A small masked image model, trained from scratch: encoder arch vit, 49215 training examples.
Rows from expert 10 of block 3 of the encoder, named by matrix and row number. Rows with one number belong to one neuron. Each number is 500 + 40 x the weight over its row's rms, rounded and kept within 0 to 999. All counts start at 0. Numbers have three digits each. After the name is the row's rms in percent of the matrix's.
# up: expert up (encoder.blocks.3.mlp.up, 16x96x192), inputs 0-191
# down: expert down (encoder.blocks.3.mlp.down, 16x192x96, transposed), outputs 0-191
up.31 103:494461396498429506448588477529540580507488457437545506576579513465491460517481523554508493502566510537507390500483497443502489462523549535447467544515512552401518489452530462504495628528526546524473461519511581547495440457529469444547545553517505471483501475519463497473553493444432520519482475511483513448489507483498512552552502505512536455526493462501448529486520537573482476481575475484534496419493449478552474485483487490509521483392477552423503491450450522447456488440488472509549510454483580465477533567548449508457533480576489501506524503503523509488548542494528509526
up.32 097:501486500508606504523488551476495536511522537517483492463510517574549527534493526530512491489486538540464547530607504497496447498553567417397534525442498463582440507494427464550530540384488510562474432508498484470443437538519420528477504444541584521507526512486465491495503519489505533565516480504507474565507452460521454476417522530525476542536467459479507493582480509485534477448493473487550465403530529498444521520459513512481443491477479443518570517463490544510557470565535500545458468532497559437525521467543466532546520510570489507497457397475449459496505514554505510531
up.33 099:509478499484436567503540476507508508501561469613460479530528556514498473540426485533480518424510446449490437504511522499493553464455524526510466491501501525503551493483574509495530470493577507513523552515466590549518552467486501515560509412498470489421534498552523490450547556505575527484522496462559492506533483448520401446524463481503501509464514496494464481485463465578545540603537474492550443532502478488476438472509479490506503544499533453500584493535493500442584470445484490551534518536566551420532569559465499460530502484485482462434480538508539527564442471579423561523
up.34 100:559511495439437500436494421507477550506486512458518530556475519499509518477461500566374504585566483498552533523502474491430510467499482484506533512512571481548504478467519488477509436510540533472558550519495495490421430458544486513507465422465471550503522519494398475548486536511494510529455513523490457449538446557554507544580521540539503513417528539505481576516463517438579546395529508507490459492466508495592493446491535484506505491530501453484546521475504521452490473538594550505506525519437521508479483513522489426496512530459500529465390463508440557482431490492449447511
up.35 096:516478496491516563470444467465474501547494526472494459587553458489510473549568527491407516468490496419557471526518475518510579500479540487514446461565534470449485534472486455448479495493577546548521484505512474506487465513452523489542540450522484484550568506499457496488461455434553514471500545472553524423544452521500490502503468549532462507519472583509477557528531518435455518485465469468443493477444466502540462476492457515487522413505469419590489488529454495483547505535429464472436511550547542532457478449558559572513504488461432541509555500521449445590445518473442497611
up.36 100:597500449439523547469483482457490453473501509507455503499517495508404483480469510475514506561543516529516495428553519468454460488604474527507447552466482563513528482471494491488453439513506523429465423514473446505437622509471488532492551429568513458457476486536526464490479573506533457496505495470476441507502550548489449431435477470575592515491487441603470472578492475496516546503436458471510483417507485480550500490456548520487447555507518547441560457566487483514471526508478548496516430460454497555509524519503505535507492522567507490467478490478520503539488427567496514567
up.37 097:469489443562459529482466477500530454516516480479441479533507520451534483466566551497485484508473523505468514490545560586518544563462511456421462534438505566504530524496542467488515523540507497505505545482452488505520541544457566501538518502356526546414474472507506542499551527536519568492592450544438483497544543484478537528540500556490487498436558452496466402382524436516511533482486473460512475457482572576495549515438531489470418495503474418498513522472525540457533549525540512505476565551474497492511528495493484542490541502540489535518475470459540433497536537428556427503
up.38 104:447475556487488485447410500478473499483499498561452526483491469539455519487465580464584490498456430494520550502444478492508514513506442470494540497521493576542582547495507471483447484496504497470503425507519492567475410476554539557452505483541562449483450449475394573516515514510505456514432476525502505452476462561473540573538565458450495447438453524470481525481593478541500431483517497528427531490478461491520480437491507508546486562468458478489464563549475500535514553558516448573446466543505520553520480529420452479512485497529475529537534568473521544474504423517564510550
up.39 101:432514595545504513495537488508481456475427516577474474559586490445544428518441470482446532407475591449496502578437468458457497486512436493536513511537481516454529509479485485537544526486503460576504554496477444485509484432397495510496514487588478443456558530456512508496551557455551514451561505508489458512452544452498485530468559483538491512414473504525499532465460453415496490479525485479521513519516485553475483515524497450529509563515480522509470436436484530458469474413553537549532471467468515507449563509542513483435480490490562547507511494483488488529510467529480581590
up.40 099:430510501563483466546460545479498473416477533473504499496491398457518472474513570466448546540472429480519488503509513475464476441503517432451484440511502433496533466572527531482567528489471507506537554474492506492490476459520517439483573558526471529501481491520446532512490442538532552511551486528503537549486536509493404502544511569415584551480511493574526441482403527535527516492546490467525451500506530523494525441453536437511522575448431485521447535512412495483542510536523470498511441591457507479504549534523485454541501486440524463526487546496490471375491432545515471463
up.41 092:445504569506499402574507499386589505576485548531535467480496490475514491522532519464468533512496481500506545516473488444531487490556430513554456439539472576582464511567553442492537460492483515503496491473509513425518469503516462519471512463510486517460423466525471536502492539528580572528490544511485514558488494541538463486514421483582464545527529480547530503428518528546434491523490507553543553459561513467588431508551484490501543510477554507514463545503488444597532459528518435564479510436530459527521532482479471498483494468467556595473482475476567536498490544475489544553
up.42 095:556510603547476540587535402523516448473553513453510510444428475464463529509516447520485517516459566458533493494500477504408411461473511445460450492515488457564492525520495499522529508500454569516522518500494532571486551492510510470506512487528502548509477438532492464434492524470511514433404524468506536520466447459547520439579603530479403477438471464468516536473505509506503528480519512497499493497514457456456465437463549472469517491557458513518471452506541458489549494462523496495504492467549551502449535454524520502545526402549584577497528534554564531472497492478489450593
up.43 102:485511516481477529556469561444574492511465532496515524465569501515504543508537457475515525458451572475523476560485484606511503551508554489443531503435555481584497532480475522541538516486432503454543386494567489507510509542478464560471509487548510450512509506450513489467425460488538454557502523486544527504471515459437494517487426452534503507603541468424536513516484468518492475485418543580478555543438517528554494522528442540517511490539475482555419559489526446496545500553447497500584570473503426418488449528485503493485502437489502571444497496518492529548502546567484493481
up.44 093:410407535490514472579517493483491527538470500573541523481489510544493463490555577545481526459473608525450523485496467541477454513501517562408602486530546439578460469526479541542563527560499499478498504432496521481487487435488517557537478543482605471488506474505467495451496546522500533599547509403497506491483506497470516493515534621521478509430478453497536545503539520493502524517474479519542435496461504507478526484558469462491534487526514465532526413554551515511502403500548520497483453547422555558535499529509499428480444516495483480468497503504489496481501482517568444539
up.45 112:479498498442465556483509566472450485473463536565548490521444516515466508543499520485450451557520527584534491471479550496436501529496496477555505495510510559555599493480491466560558455459443539479479523545544552488510515472497531488523521462525485550428450526485492555508507504500496489500490532476451534449518445576517494542442481516518486557492506502602514511545501510450428545488528419438601539558493443535491549467515594515555460413522510459455494486550455493478518463494476495585469441515536458547428511548405467534504496481544514527452493576537471494487568555519504548561
up.46 098:483520489427550487480503484531419482481506427474481471542488487476513516538500547525511565503513432519503441517441491512532535434454555542485539469600552581443547536571581498529532471472459401577514538460532496442459485535532502502570502469462471500531552382493485485504503482399535568504559493534569540517530492541517530538564480499462508458490621540535523501499513494537465549484485543534462554470547476538517529473542488509511454506482509527480528548468516421560511465518486484573509548507573475439515476525528490536471524477544568459518497569486494473449508466488463536476
up.47 104:463548411442472522439468468531480512455552513475547519478492473519527547519491456510549586524509535487515559510496497534553531481487584492573507519473470445497509501494496464488438517504569534459535544512541538406460523523450464601444490559588447485502433482496471476463507498510566480495407516466496498513540533479451517505519470545524486507462552474521517536458468486514463387503529490461476424497490503532485459531542516509508568435562536592487500533498486479475565444529525536524497360505516478537482458479450486460579464441536447446507446530487469456510507440485534506479
up.48 106:544561520497510392507553482491475505527455517573555449512519490532445553518450532513486463428516511474448483544424418461429559526606501506507495519473479524499515536432506501456510408522529464510524468505420473472456552498499445454434401571569449523498542489629499485522495511508472508543551544425455500507575516562516501483522547549473527529497516490510432563484480449487513499530519525531465497496497518478525479512513503496493548464506536505549454480528479450527489445547486444458546481401530526532525514460538481547507464464450557550530520500413497500450507438505507516529
up.49 102:522555533536477455528473594475496512426508521399514554560454523492431483471552549475567485495556531474625502468558532507481496565532568468551517563431529497510535542526548514544499475497439418482490441515479482485528440506514502538532429470514472505523497465458561600559452577512541455511494503541582521530505486447532538508475495490479525537427452463501547474486510544535515498482425474490527426527485503512433456477500561465459456513465507522511501559515501429536461550406502509501495539546485587450514452481479520462497460470446476529478522499506537505442494476523497537547
up.50 095:481542452450478443605450489453540420446593556458472505477428547531555505537496533500508510558558440479417524495506536531547452457455422477513534505538474461486482460515516539463499556465501517559541478475576471537519520460479537456501475520574511531426525461460480433544560459554449526503479566519533556489492477484493498546553476561466437488509513505486573504514455462528534517499512502513405547525502484552514503525486554425516526489511525486525525559541483472479493505466490472541578457509470546525488530476558478474407472384492526532512503524497461502508491395505501551529
up.51 096:476418562509493473489491427490525554549488480516452577546480536500493528474568471505493437461446498517467483508439494499518554551470515508511545561438514583479484486476496522436479453550469487510465535525445452523450440442524459465492523416470513553465555495497504448432466465477485519449573502389503554494486513442500563504459527457457434464435477567464430592455514466508496462456503494473504580469409579479468454536512484516541524572535481588491512508517502470494558473515499584508576485428542480495510511519483473489425507499468486518515505562469471515513493572507497498500
up.52 100:565471455503416503555525491496478463491498453394461497556456508506529479489513462495528552477461523509482478600462508490499454487506473575524528583370481531470444518495454484527466542556497523510540437516511493540499481514505493480449453451496449456423478492544404444548548518541495460466403516543462458433561549532457493513483539518532478530478490482496492561495542464473496555523526562456517475505505496486577524542422528513529442495568537529500502533580580561498449563522557548523503484488479451541552453508512494459499506536564533439529518463472555450536481464507458511499
up.53 094:552478529518527524564497462523471425484515519430519487443509464546488464556430489505449529487489476528470453517526510471539493463494523485569496507509552517499587407436447520477495577471542454458581416496522497474478460519548586457594538468492540553549462531525527485575439475547484385467534488563540512404454476464501479525507537508407516499483437508487505447422485497481506488511575556500486516537529478499476514520547492450483435470446479469471483498515489505572466486487472508549532476489473466547510479471449450512463481516527495541480499519542461597513589465506502440547
up.54 095:541454496511538481510522449491501457508523446516505487465529528456509622487507434483572494494504445497542508442459572493521552455507497454415445430492525478509465476498491597501597492484506490503462586531527497566483478517510491462468455534508430525478416508488447488564483508440563494485538464546473485520521527472446567421423560483525539505468570453573459427477516471479526461456543516472522454427514535562421518525480462431538533563453504462469482531543528465541557527468473559493540457521449510507536517555503486504493468525491462448500522556478431522458504446455482503469
up.55 099:524515479556544456489479421529468528566506514528517499514498542491443451468472415441571544533436541449493542430474479425431474466472440475463572496491442541521450509458500503479535567544494501523494558497498419430539504485536518491558464518510481495518555451488448499447550468463487482504567513475523544529466484427464454503535507526482470535480494548453585543497516594487540555504438538454501546506510557543455572535552548514463457498480462476500530435508591494536461548511498460560532523457484532539506436514555472455490531527489453519487439548442565499449480489549550568528
up.56 092:479532539497474538446557429533520551524518531554477450488485538494520580466465452481445484555505438577455514477448492501423462521476441530506405450473525550568555567490518562521538484547502569598525532504458511535488520416492468524495476505462453594501517469515494565464479583494510488503505499559484530477574478547536533502521458503532447524554495517470531587456466519480488498464499546396490510497475470517492512503473514498480523591481533524496506421525532505466508494556566604558519537488514466467487545473469411476473502521521419500489530513513499456508493412552517472481
up.57 103:491511406514539473549477503499488514488500507447520583519502442509538483529504486511511474567382515432464594457545570533518495458509458487543577501461443445552587448459541492536499441510468534516519485472546499467506484420488484441512451475472532477471522500535542508488528462533544427502505447466480531582494568564493487484484445521507387523596427539573505549506492456510446544566517441466489541482507518534495547492452498401476526509461483495497452443537529462565495501476449524503510478487477438494483479509508512565451495560532524560468483581486529474507535488502458516525
up.58 108:479500492534546505524531520468486490519526502561569569466534479455504432501520599544531507483482510474468470484469520499564515518509493490516502454479483510504477508542424519531491488498523399555511501495460521457488602569514546515504502459455520446498529514560482494536606549425445445514494488470492414490531508554497549459523495547482465387490510556487506469506532521570522510448472461537484452516414524479545470537560548557522502544412558486445536538451490476544478571563463493488475430560459461469570549505516595518501566525484483460517556508467503474535542525575537536487
up.59 097:511557543456525491450535502475486522491520498555524540479491492457517550535482472555556437507461532460477457466504450525425530552456449524440462496543503406427403468471528460488499505490514503482454477518467425467560529526416518434473485518487518481448467516545424514491523447518491557538483516518528490545464532548464512458455546470452506453481576557471562509532467496464571548522465511492492435539498499514533416516529484495481454561381498495542501545533431548510471578534495507501463492490451533446504538513505446440446513539423491467467590446522538439531511490520592495519
up.60 098:499511559463521481519447467494488482451515522490490492491547512481488579472528474537473505456474571520525500514556416521540483548413530451499423508472546533434500499543598468504476477448537461480530519404537457546486548561556507515493501463525422581473556462502582484487462540569439496508485472420515556491489528531480517478554510547456472550474526490491523463485575424525546504499480441500415472533453562503528501563467457555527472532580453566504491484464530468487523544492551415519496500505495447538491494533485486488468481465526562413478489548492541474491564525402461507532
up.61 097:525464497596513482518518474505458548529497485551519443541490475498422481558485492521506473459549520567495433449525506461478479533495521567423476438438550478551540467520510465524554486521551477427528388510439582503503468514488514507525502540511490477533547473504519485545465468473452484444485509527493414516536519509503501480551500505501538445485466417475450393561462494488524480516442500473523480485560450448507547483512510442540484510480491555485511508512476541479498433444463490529536495434484540513483519503524469549556436480440413520453445530447589537575465493399421500562
up.62 099:461518485490525529562450504582528538539481429612422420548520515511516437447506489478529461504455474529475541543501515529528521457530486483465506473500542496547535432493496488436497571456456442453497470474615538502480511541602494436485498525546507454502516457527500491490517524503522525507549497461491507566529527466494532532499499393560561512564464527502515537456442519430480535488476468552503465491506466525494522468485532565480578496560485567523409515496509496534420497538547429537522465544506575474545486465560519527483560542504474496571499534518425532464477500505564470563
up.63 096:466444483443574429483592503477524504489469491393555535508454474467407457442436478540519532492505537485474576535579521484511434450465519458416509511456516466544472510477499455473413542509505503524481501536542473455531520455444464506491515477522531500555431555526511506509458451504495568522419508520500540474561463595468556464506458512498473524481473420475565574477443447516499451565465455548517508493472488464475519422527504556466508473475515520505525551485492483489501489484519596511532523472458566574556526598506445531458456525493495527511505523535555527468525528488493482470
up.64 105:511524492493494466517525530494513524537548501461425510502606498486550537397469517560573513436459496447535506504571544470509526504489455530504476505476403493511522456517528538530486560487464508442526544496530427472530581504497481566497537612452504520430543480534447559473537528536515415510470510483484565503497473551474449451439517520511450497530453497463485550541428549531396550540498544530516511468468489502439460509520513486466470573498549423482524543505451475503474488501498553515562431596508483591522494473530556514474529491471513515449512582510507548511457510552474488495
up.65 105:504506472415461549453534504472552483491421488457510464480508529548505434500491472510495454470507540546440434512476505447569473439538486454464582503464528496478501493444499386473560545555493565542514532536501547491497480587482425501529458510500495468405429467479452481501460486450500465531514505524546547461529509477486547513474586486447539452556464479492442520466527464486454448458505492541516459524492564564478533528528459478523511484507520399392609488465498500549530517454508530523514578455522522521571531539521514499505481548509533479468416495462544507571504517537483502545
up.66 099:484522480486487556515510481422497454521505446489428479532492516503464420484451569462524601614499477521502446483481512481499461459474474472456538527448488483455499482535477472454468462520431551484504463463477478488534481549507516574523572508465499594455506512537483562511447549505503497509508528542422515503477542449503524515460421521516453505577584495536511504414436471510481440505493535460476496492384510515561516475461514472522453511477412394488530487467525509493470492565460469528447516447475522587510560552487545489457540467496531515468475513462534511435430551479514457553
down.31 095:494500468472424585436529538530481509465429534477544488539484514493475559559474466462515484476537525559547469484497499508485494484467505435488530540509585467494497554459478494465494604495499453413482495489461457456541485506521468523579404493506427523502491554471498535531483557461421468490465541482496565499490554432523482549521527537502491504538544521440458557551545477504484516524529511460604529560491507478472489474440481531493402499534477548504549430465475449477493480481514508553450467408464500518506455547462462469544581480428564441462562585541524494531488496558505495464
down.32 097:508492548476484449523499370485469445460522458506438530489476409507470511492536511513477511488478525584467543513479528458500477514500438451512527499572457492468460565475453518464472518462517458499501631465472454500414482435538455468555583485482495571472484568490491508511506438470484505470465495500532473443513510534549518499440390499546482488524499485449562517541460483491593439517497509407536505415494413446459482507530479561476505509574495506473478469516419474567503514509572525487457513431537522477465457508462464499530472522489560495558470503536532452508528528513460476491
down.33 097:463574493437520444460538431525462421539482541503511510522454487555543550525535438519547448464539490529490528483524571436439521498481466502468448523473467442463494445511538526463475523502470499563467455505499494506450482488494491516569409536492550476492482529418498508480512513505478516457547550513562533524517442498509432471461533517543543501467488483514601463464519543528541448550544418441423512535511496451508482519449476544518528478534501498499496445551516589451473517419536507508483481532495509456505487552444467562481435547464525451519422577487515554466399480534559408512
down.34 103:484523490425477494489463507501505489547532507555526575494507537517542576400505504560449480495498428484540486462545472518435547572544499536481552512525468486510529487491482514485549464473442555619557474572507423448550453414448513553540461473493450470535438572510555544477514473523501491493524540547491510496488489486475490497529521481492489467455492404457452489557522550534551525509434484615520505496481517515511467511508502492489548542516540503511590537527447542475540528480525542460473500543526470518499528511484503490541431550504464552526536569565517459513507571593496403455
down.35 097:484568476508518481468466550496446430546483490480494503519453517462506480550516465532455564530473462557474558469426440462479416486483470503461516458502489511487368512432480476501470440493443523569480506521540586533497558522527460452531464487452482509479466541460511534488462453495565487490465491471530494509412486526532503454522563472491531441432437497562499488500558435507608476464400472533560493446504433468545519486433444508459483520505462494581520518525458515499536462492483488462575466492429469538458488485484471474481496472480496520469526520510485482505581451556516502614
down.36 100:496475535475507412456533487503507450465553527455513508536495458531546516426568501546501512514555526418483516512515523556519466451525460412497483520476516471550515573536491476522416560485545502475437523529515507527510526498485530536508474481497532447502467533462541513520460459516454468441462521508573560519460464533472530609506558405503527531506492535458428525500543502446390554518559478441516508502546517502494487487516513512499510505430518579462445483561520559530550536470447525581517596491518578508471472469537453519566474417479537450465482495512482425506504542425523539468
down.37 105:570530404449471484502493491445530532483537504521501486488467539533492564478485470480494518513433523444569582520511535528533503540522543558493495450466550501506495575537464475641527424501473522470497513514484487532461493517449492489555442557555487462455463523526436504482464442473492591417465460458460460567507487490549498465527504567569469527505521589557425563453542459518496556446511503516478460485500486531431436492423518473502496453602470491472529514416525470548466506495520489549549545462466450477506477446536430491464508496531461531487496474479519481513522434481485504548
down.38 103:452507510507496463433484511521515442519454509516423498482502497465511481504533509461442553520361489446480496511514567503440448544467466518500563501455489451496533494496509453535469539430533556463409486465575447475528453517529509493533484476530455474465482568447544531500501467468519492484525419558588434442454540444509468489517559521502476549518433548595475549545566521564550551459506524485561495440535478501534538578521462476555478481496514562531533482452550503503520516500456471455564475466510487553541521492445531480509527446449588462511537449506505420499488496559534516508
down.39 108:451472511486524451497543442494409452555518513463492469551461498512586432547526554543493539516509549493486531483547479478537571575537569582582529524495536537447489541472443523512422564453479487453481417511515462492446492424517501516575538537505409521514524545516492438502479488462530523444520430506480506471521468491527420517526549489505526484512516493547497423518433480490537450502514503545439419491522486455466498516483577545580551465596504574573507507512501503477528504524552513578457488567477512467448493569497511558543506518501479497470543543496492526540520535475480464490
down.40 107:509541495546506481543479441525509532541475470510544489532583555509443486521459572464536421448489501437518462499432540484520529513522515515439437504423529500472525517467458545543534470522446477492472596500553482494495471488456503576491527552461544572514538410496497469462497490506565471553495523517513497490404483528502474463512456421481486481507522534513457461429490544423514577520574493502498543474503452540570506453563566479460486530513417588573516478430486559528517519569546483499520490514504467468489536469499427529466494502614515435491491544455534468499461448513470484461
down.41 101:458504470519494449481444502418509453439516510571533511509448521521487456509498455523487515536476518522422471601484466481502499445538572548505462546486382473512452526474503471438440461523420490481493452544486516475452468458483531512488472492466525519513563444449546456499478560492379474539519518414536514434515486490434496491493534511426431447469549503499506512516506499463506528420494445501474495467553524476500444523558521438505470528445430437561437504508506474467574492525514473512490419462497523547533513500525533479479542520571515546447501428552544518452468501455528571545
down.42 091:497526492530529479462438447498523523476566560448475512427521441479444477526522484540484479455526517428519555492541530510558459505523526469491480543564409448476461471548518496503462564387534499510496487562532501468502494465480506510436533446516496498458552514468483504469502486573564480517529464472514455530527580498501499499445432510576490509439632467486496491518513535577517532466458571481503584577464484508453537525462490473510488521520576536493463500461531462505481543470532498637503427533562552546403461501477506499500449459504471530485506526446511527439538468492516492497
down.43 110:507522487503493477485502448506505439526442520430543517494463566553521480433497494556456518525492427507537471495526560474378544467548522430492527452508467501536484493534448509512570450554546490523460493441488503466519453534573501569516563508534472447539458465533516559490556529534557554509485545412512479438494509530506512498513506514508502517491557522557472431440433529445485487431480544490480543484527554488456441548510565495519445456503471528517614478591537434459483461464565456490501504402497472516511493483465532580557581513521581484516515523510483454466497483527518476507
down.44 096:515451508461436444456520507494524531430518492437447457588478468547438536478456463526522488466515506527488521527471555558457420532522517508460377535498483523486453495507469517465456479417471554508485531545484462551557571482505529514581426499483496488475498487531509450545452497515483475466560506540537501591527609456540447469517489505563566497472538491540508434499468495540526461570496482466467457530468486473527537507509484496470513569472511481457489472533557538567392460536491515562502485512497475545472452517507589451518486500509520545474475426455509508474543465483464538612
down.45 096:515458516534412481448497455485499508496484461492498571505424522529498414469495503492477495462515540610575539570538481555493517452544524479442429449543520488560487455606536492483505443550452517537511509532514514478479431497535401451482547507517523509502522516566525480517453473444535532443504427551504515494588444459533523527487508470460530457595470575519506482497527478546545539499461503480464509483435503436515508474457472468518563533458562495526439468464551508459530469459519485408494450430475487497502506538406485541492500529514517478444562441463508524529538457465490455468
down.46 101:493494510553566575567508550502480536481545530481482578436488574436504492486590512545506506481487455521485509533528502546513493459492497564540448503517491479413570482483448538438480500558489506490554494517494538494521483455541553587438478508430527581444476462537505494514500543448485593506510445528538493501458411550550506507537537517539529458439547501458517567521507528481464494451518448524503496452536481525460542477457523432554475524528541581479557499512414501496500581455570455527513533499561493464497506477520580500444470464496516552499549414467516520511431517563553492485
down.47 112:519512460491475558527586525525560458499531465479534493466514439450493546494505528499508586488463552544547538528496439543485495559465478502515475509498446533514486483474588493505512470493495495371448466571462545476458540525463525492552500474403428533523460520537536470504537508520501519528542581484514450423500467486500512478500562469461479517508489497568466504526563534447485527473523461429476570528480518542528459480429451473588486507521524518427520509535459503511496502441523456453554449405492475452416516464547489555476548490532533560538566470550580534554509436507519554462
down.48 093:526522547547534478483448464468432448550518458497443543466478498532457436476501521479518504461505556430551478479446549480435442486420502527547527492477509495508536464482520468505490448576505498475524480418491515481518510467487540544463516474469531493482482491475511553535504586437455495500577536603576530471513627516566457480600564442465475478506520503500495410540562447404543517557510495547488450495435540535512497461467440480523503538561507519467511442491473486478574531500505472507481552517508525518437519473490483480485506448517546545540498537529581474504579528531458446502
down.49 098:413498584457500507379569505501516503494427502473526502493579517501547551480481513552515410504501502564525453465436532455538458473536521516484548509520512526508533501473543500551536485551501531507500524519522410568434482417456502520534480503459541481480487513579457513488499515475526511495501518461507489474401456503435490512485429528545526505470501448540561517453425477479524549513472410448555462485452471544439495541494491502526477477490532508453550445495558464476465491561501548506507482468521488508490511531482527392503527473504465515448472570457427549514514520628448435498
down.50 107:445502481527511465395528572487587523508558512546469495473544470464475485526510491495415494504476533542551449556528522496551529433557488568434480457549506458524475441430534533524458478475535447470534524527472485510501451516567489521451459458532479490493520537499537475554506446518427526460572486503503501467545431546483525449501557480511518502545496486545478559490526513435547482492496473494570578432534457583516500514504502474466424485414493520535432542542543552528514499538490474512511445461560528526491507393471510518484493552542464438470542442524475473412449563454543462470
down.51 093:482495488466484542504444553516503542490482516475537520499519471503540456506528489596626539529463556490474443496463516461489522480574487514522481527540484580521523504531468465493432433437456385591521553504480493514536486504466572502491453557494562545561466512502458527503484472549483543486430482456419506547525464464622472517464499451466559476476522511482424502491434480489515543419520507462517502472530516551513516468481457567508479532437555493479457567461522439427424463545514456492470538483444468507523537484563452537479471478463510544513509493520532458473563490547521552524
down.52 091:447425484488485483585459482501369528482437470456473478554487531490533507492510514553510463414484485418489511426505436518572474485511537558482531502496530535480488524540518538551552533589594520445454483520474521478466537442492516518470565495539443527553488478515467420528467545492537539532499470458459432519499599497472489515472548465521497474583490436470556475546489553585473498489462444580502508456543506487464525469537505514448548456469536487502594469548505479505454493478418454514454540534486570512445509474490529501461526486460497507535516542450484508452485533550496517551
down.53 099:490526473463491459434576422547487470508461495493517480518549527495500481498461518499486434589519558521489494468524523540554576496483483460495506464466482534503480497461552548543466507490495484557516520465517532496434556456514464542504495453580480489496521487430524460532494546536584526522484523443475473452436538537425520432520491544475520481503532466533525469408578422495526499547403466448556474495498489468429487473493490457485488543509507610496546481476476479430492439464571501492565526526440441489462529492509447482527506540561512634544498414522477476484499518588501469487
down.54 106:509388486546527539509425480529508598536523539536521430510465484533462459500535418552519446447493454458521496581466522477466510424522430500460485554458532563576472542508511453593471499442544529510472536466435485486539481501534493460500569537472416496491516484530406467476511499521510503486558474534505524489439537496509492559534503444490518505471428486439525525540547533511410499483522435478517566521436492480530481534530550492476500533502485559494500488508542511486489558465567509430515529485441510440533512549528470483453466495477494571524626535519529514483497506529542546435
down.55 101:467500559492529491525506525480485532535473478549475528444466431500507503426549509521514500545516529539542477475461467492491421476474487540524509486535479535503522454574564500489413464481536502504470475438534456507454465481618479471511522450410522489546478584548505524526546479523523448537521453484540543466529489559542468513427516398496504453540472471534480519483420521531485493572517505496452523425503512501507483527523524523497438531482498443490489472484470511517491593455566472603569459494545495583513520544528522550613465533514550558535524420435466524511457487461541440547
down.56 089:559495488508542528447483527482511486453531550517466513533492578506432428588526532538504475470514496546478483516489522441508459500489460554506532481442521482467516450520521546480448578482490474525478435514490474443524515499555520434480543542457508455482489491549488432458472461508635567557547458569559479488522534516543537546499595539526427476561480497488501457539446554475486521481502534573448543512530456491593490470472492487458486508503481475479451503556573496492469546585528451497499464479469495466528525432487450482446459421491505519445594483480526549451517470538581454530
down.57 102:543527521496568428498501489460520557491440536455567561519540555509523491497471498499503473495452435513483565518495619474443509498509515520489539545473484477524501488439478574570482499524473616531470503497539469491473561461608522543466517576479384480509583531502504482498516563478467457495482524467495486573505471541518461517497506483555487558492500430487473560491510524496415463508494501512469523450493498538477451546482528485513520433454544483559444496432596485476539427466537555475477495477530485448555456507413493408505485443514486496542498537446533529495469491512451537455
down.58 102:513497478414434510477591570514582560515535599534513547470536524553540522469513508457485499491474532506480503464551478465525474588490466520462498508462489588492465477549505478559495553547527539462525515555521470498560554485488501584567471487470509435492515443546475512528502520488504572530502484523462437463481442442507467541495491545434522518441506474477474593494538427472502538471444427600605537462524505566489507475507494536522579514536520546490492479486465505490487481564497462547505607550480447474430494530521495537487481463441485521486493560514482538500474482435554514507
down.59 098:434489440487541448600406558465516463497498453464502480528494521446578547534531486517493551581449425474556554536467503531535499465531521450514542493541582486490536577471520583512438518520484512518545528511482461481476497464491414583522496472497563464540526488470502507467516492462478520457456464444553479402599475499490472558514500477481443510546447494487521517508507433514496513425504521465434518514505558474459451528437518547471533451481480571502489543544494547439513471446559506472514508515542398505506473530519479545473524522537426450531484529522486500519458412466477494478
down.60 094:555439448478474507526481481529483504491513455470522445599522496488425546506579503516459508516490534564485557447481505519541511425528536499513468454541475502456519493508498432449554533546493515515504410523625477513374482520529467527485517481494514454546489518519592545524519516462521536538477489460479478568507545557510536517474408462535453484534488444599471411512437548491535524484461502496551553432503565577511486471433522521486475478517501499531488589499477538460492536515516479568534524491460499461462525552480554545453533514475430469512442555521537479487465488462542460510
down.61 095:485547472476479531525513467523510541437477493509570525561490548475543473532427573508453565541482582452518474479498564435504451524511453548479512458516518417473508541433529507541493470626508478495433530572509528533524587542497505515532469489467521538551536460521497571507517475440410470434544516444449507497497397567500477494513515432479463490463452567489460478476475425470517492507470517523532524471434429496494496589503504433554462457532475464560517534503499500471442503543486508481618566501506500521504516556478456577511459532481474494530489503517475500499472470484560493483
down.62 100:519483548457536535496505528585545631467497534511556523422419568497490453467499567553539532508501556525495506464500510433531555494570507506439423461501523494483469500550528464468504499564531499544562510560530522508521505536419573509527447471439478464533499423575539538418512500523488476521460430473527542460484479507552497470524562513502584456547562507551517541510488507521522465532478484463540530432538442463495440435495550477496506467513527522542451498477547528515526594513502478514506467483429575479526426515552524488527480534503459495528460506484490432425504489552454496473
down.63 108:528523523486525420508544481528503515489466508504511358411507523448505528469474463559561474504476502501462506564451512471507484501518502509518438518502467498494542471491414478510535494516501418408431502468455473467502515458575508558491492444494556508452459562477515583597571527506524531537564480509492455512574423514512505491500554469535431412500480494458468496468510535447522479439496581510515459440467518462507502503456513502473552519500542528437497489522453532522465433473505452529543502587524507508547476490568535517528409535611467495518520488525532561479456533546513523503
down.64 109:464527506491469533469474515430490511473496488486510477573457459448474557455567506485451564480464465541526462488518463462520476467535526482436558472533530515472432472433492493460555506476583490497484404481538494488526535532490488543438434558443469487509519523514516480476428455465494413567420537476491554486491442435482501508452454502518430474501526509488495476477406517504497569495451484469578433514455541524463506481498500455434457511519454496545573469453531503412522475405485427500542534503561522580549452418477463593475495502547438480547496543486500466494478472479504486516
down.65 103:497536469482556481495577453545501493486492520520529550486497444515500485509562495539472418507514529539605506552525489537599505410522530588466460531485413520580449497530459503503480452454541512493484437511544484470439543527504471482511511509568575505480485455473474481510508487490421529473481490530503546528482478498403559471503541470481556450476422473473481530531483499549439455521446460502459517481456503455456493566531512449454515539510487510502537451470471440567468455551498492519468505499479399387526495489486527513469442567467488532478441523497505397487483482520562563548
down.66 107:517492473538489487534490411490540523467498454517481472468476461540598505516518465452496544534496536492503422470458431483519541507450442571408483527548426482474451457516481566490446546559468452522519472459511499548528488454529509529457470557544512477446465532460458482553486547379504505543537512484580454500526559525457443457593587490511472519495466615490452501548426519500465509466464445520478505490513537507433530527505496489453554550570522538499468467491547441484487436473518433494523502522495462541460525484419521516469475572487541497520461471514576505520465492496479467549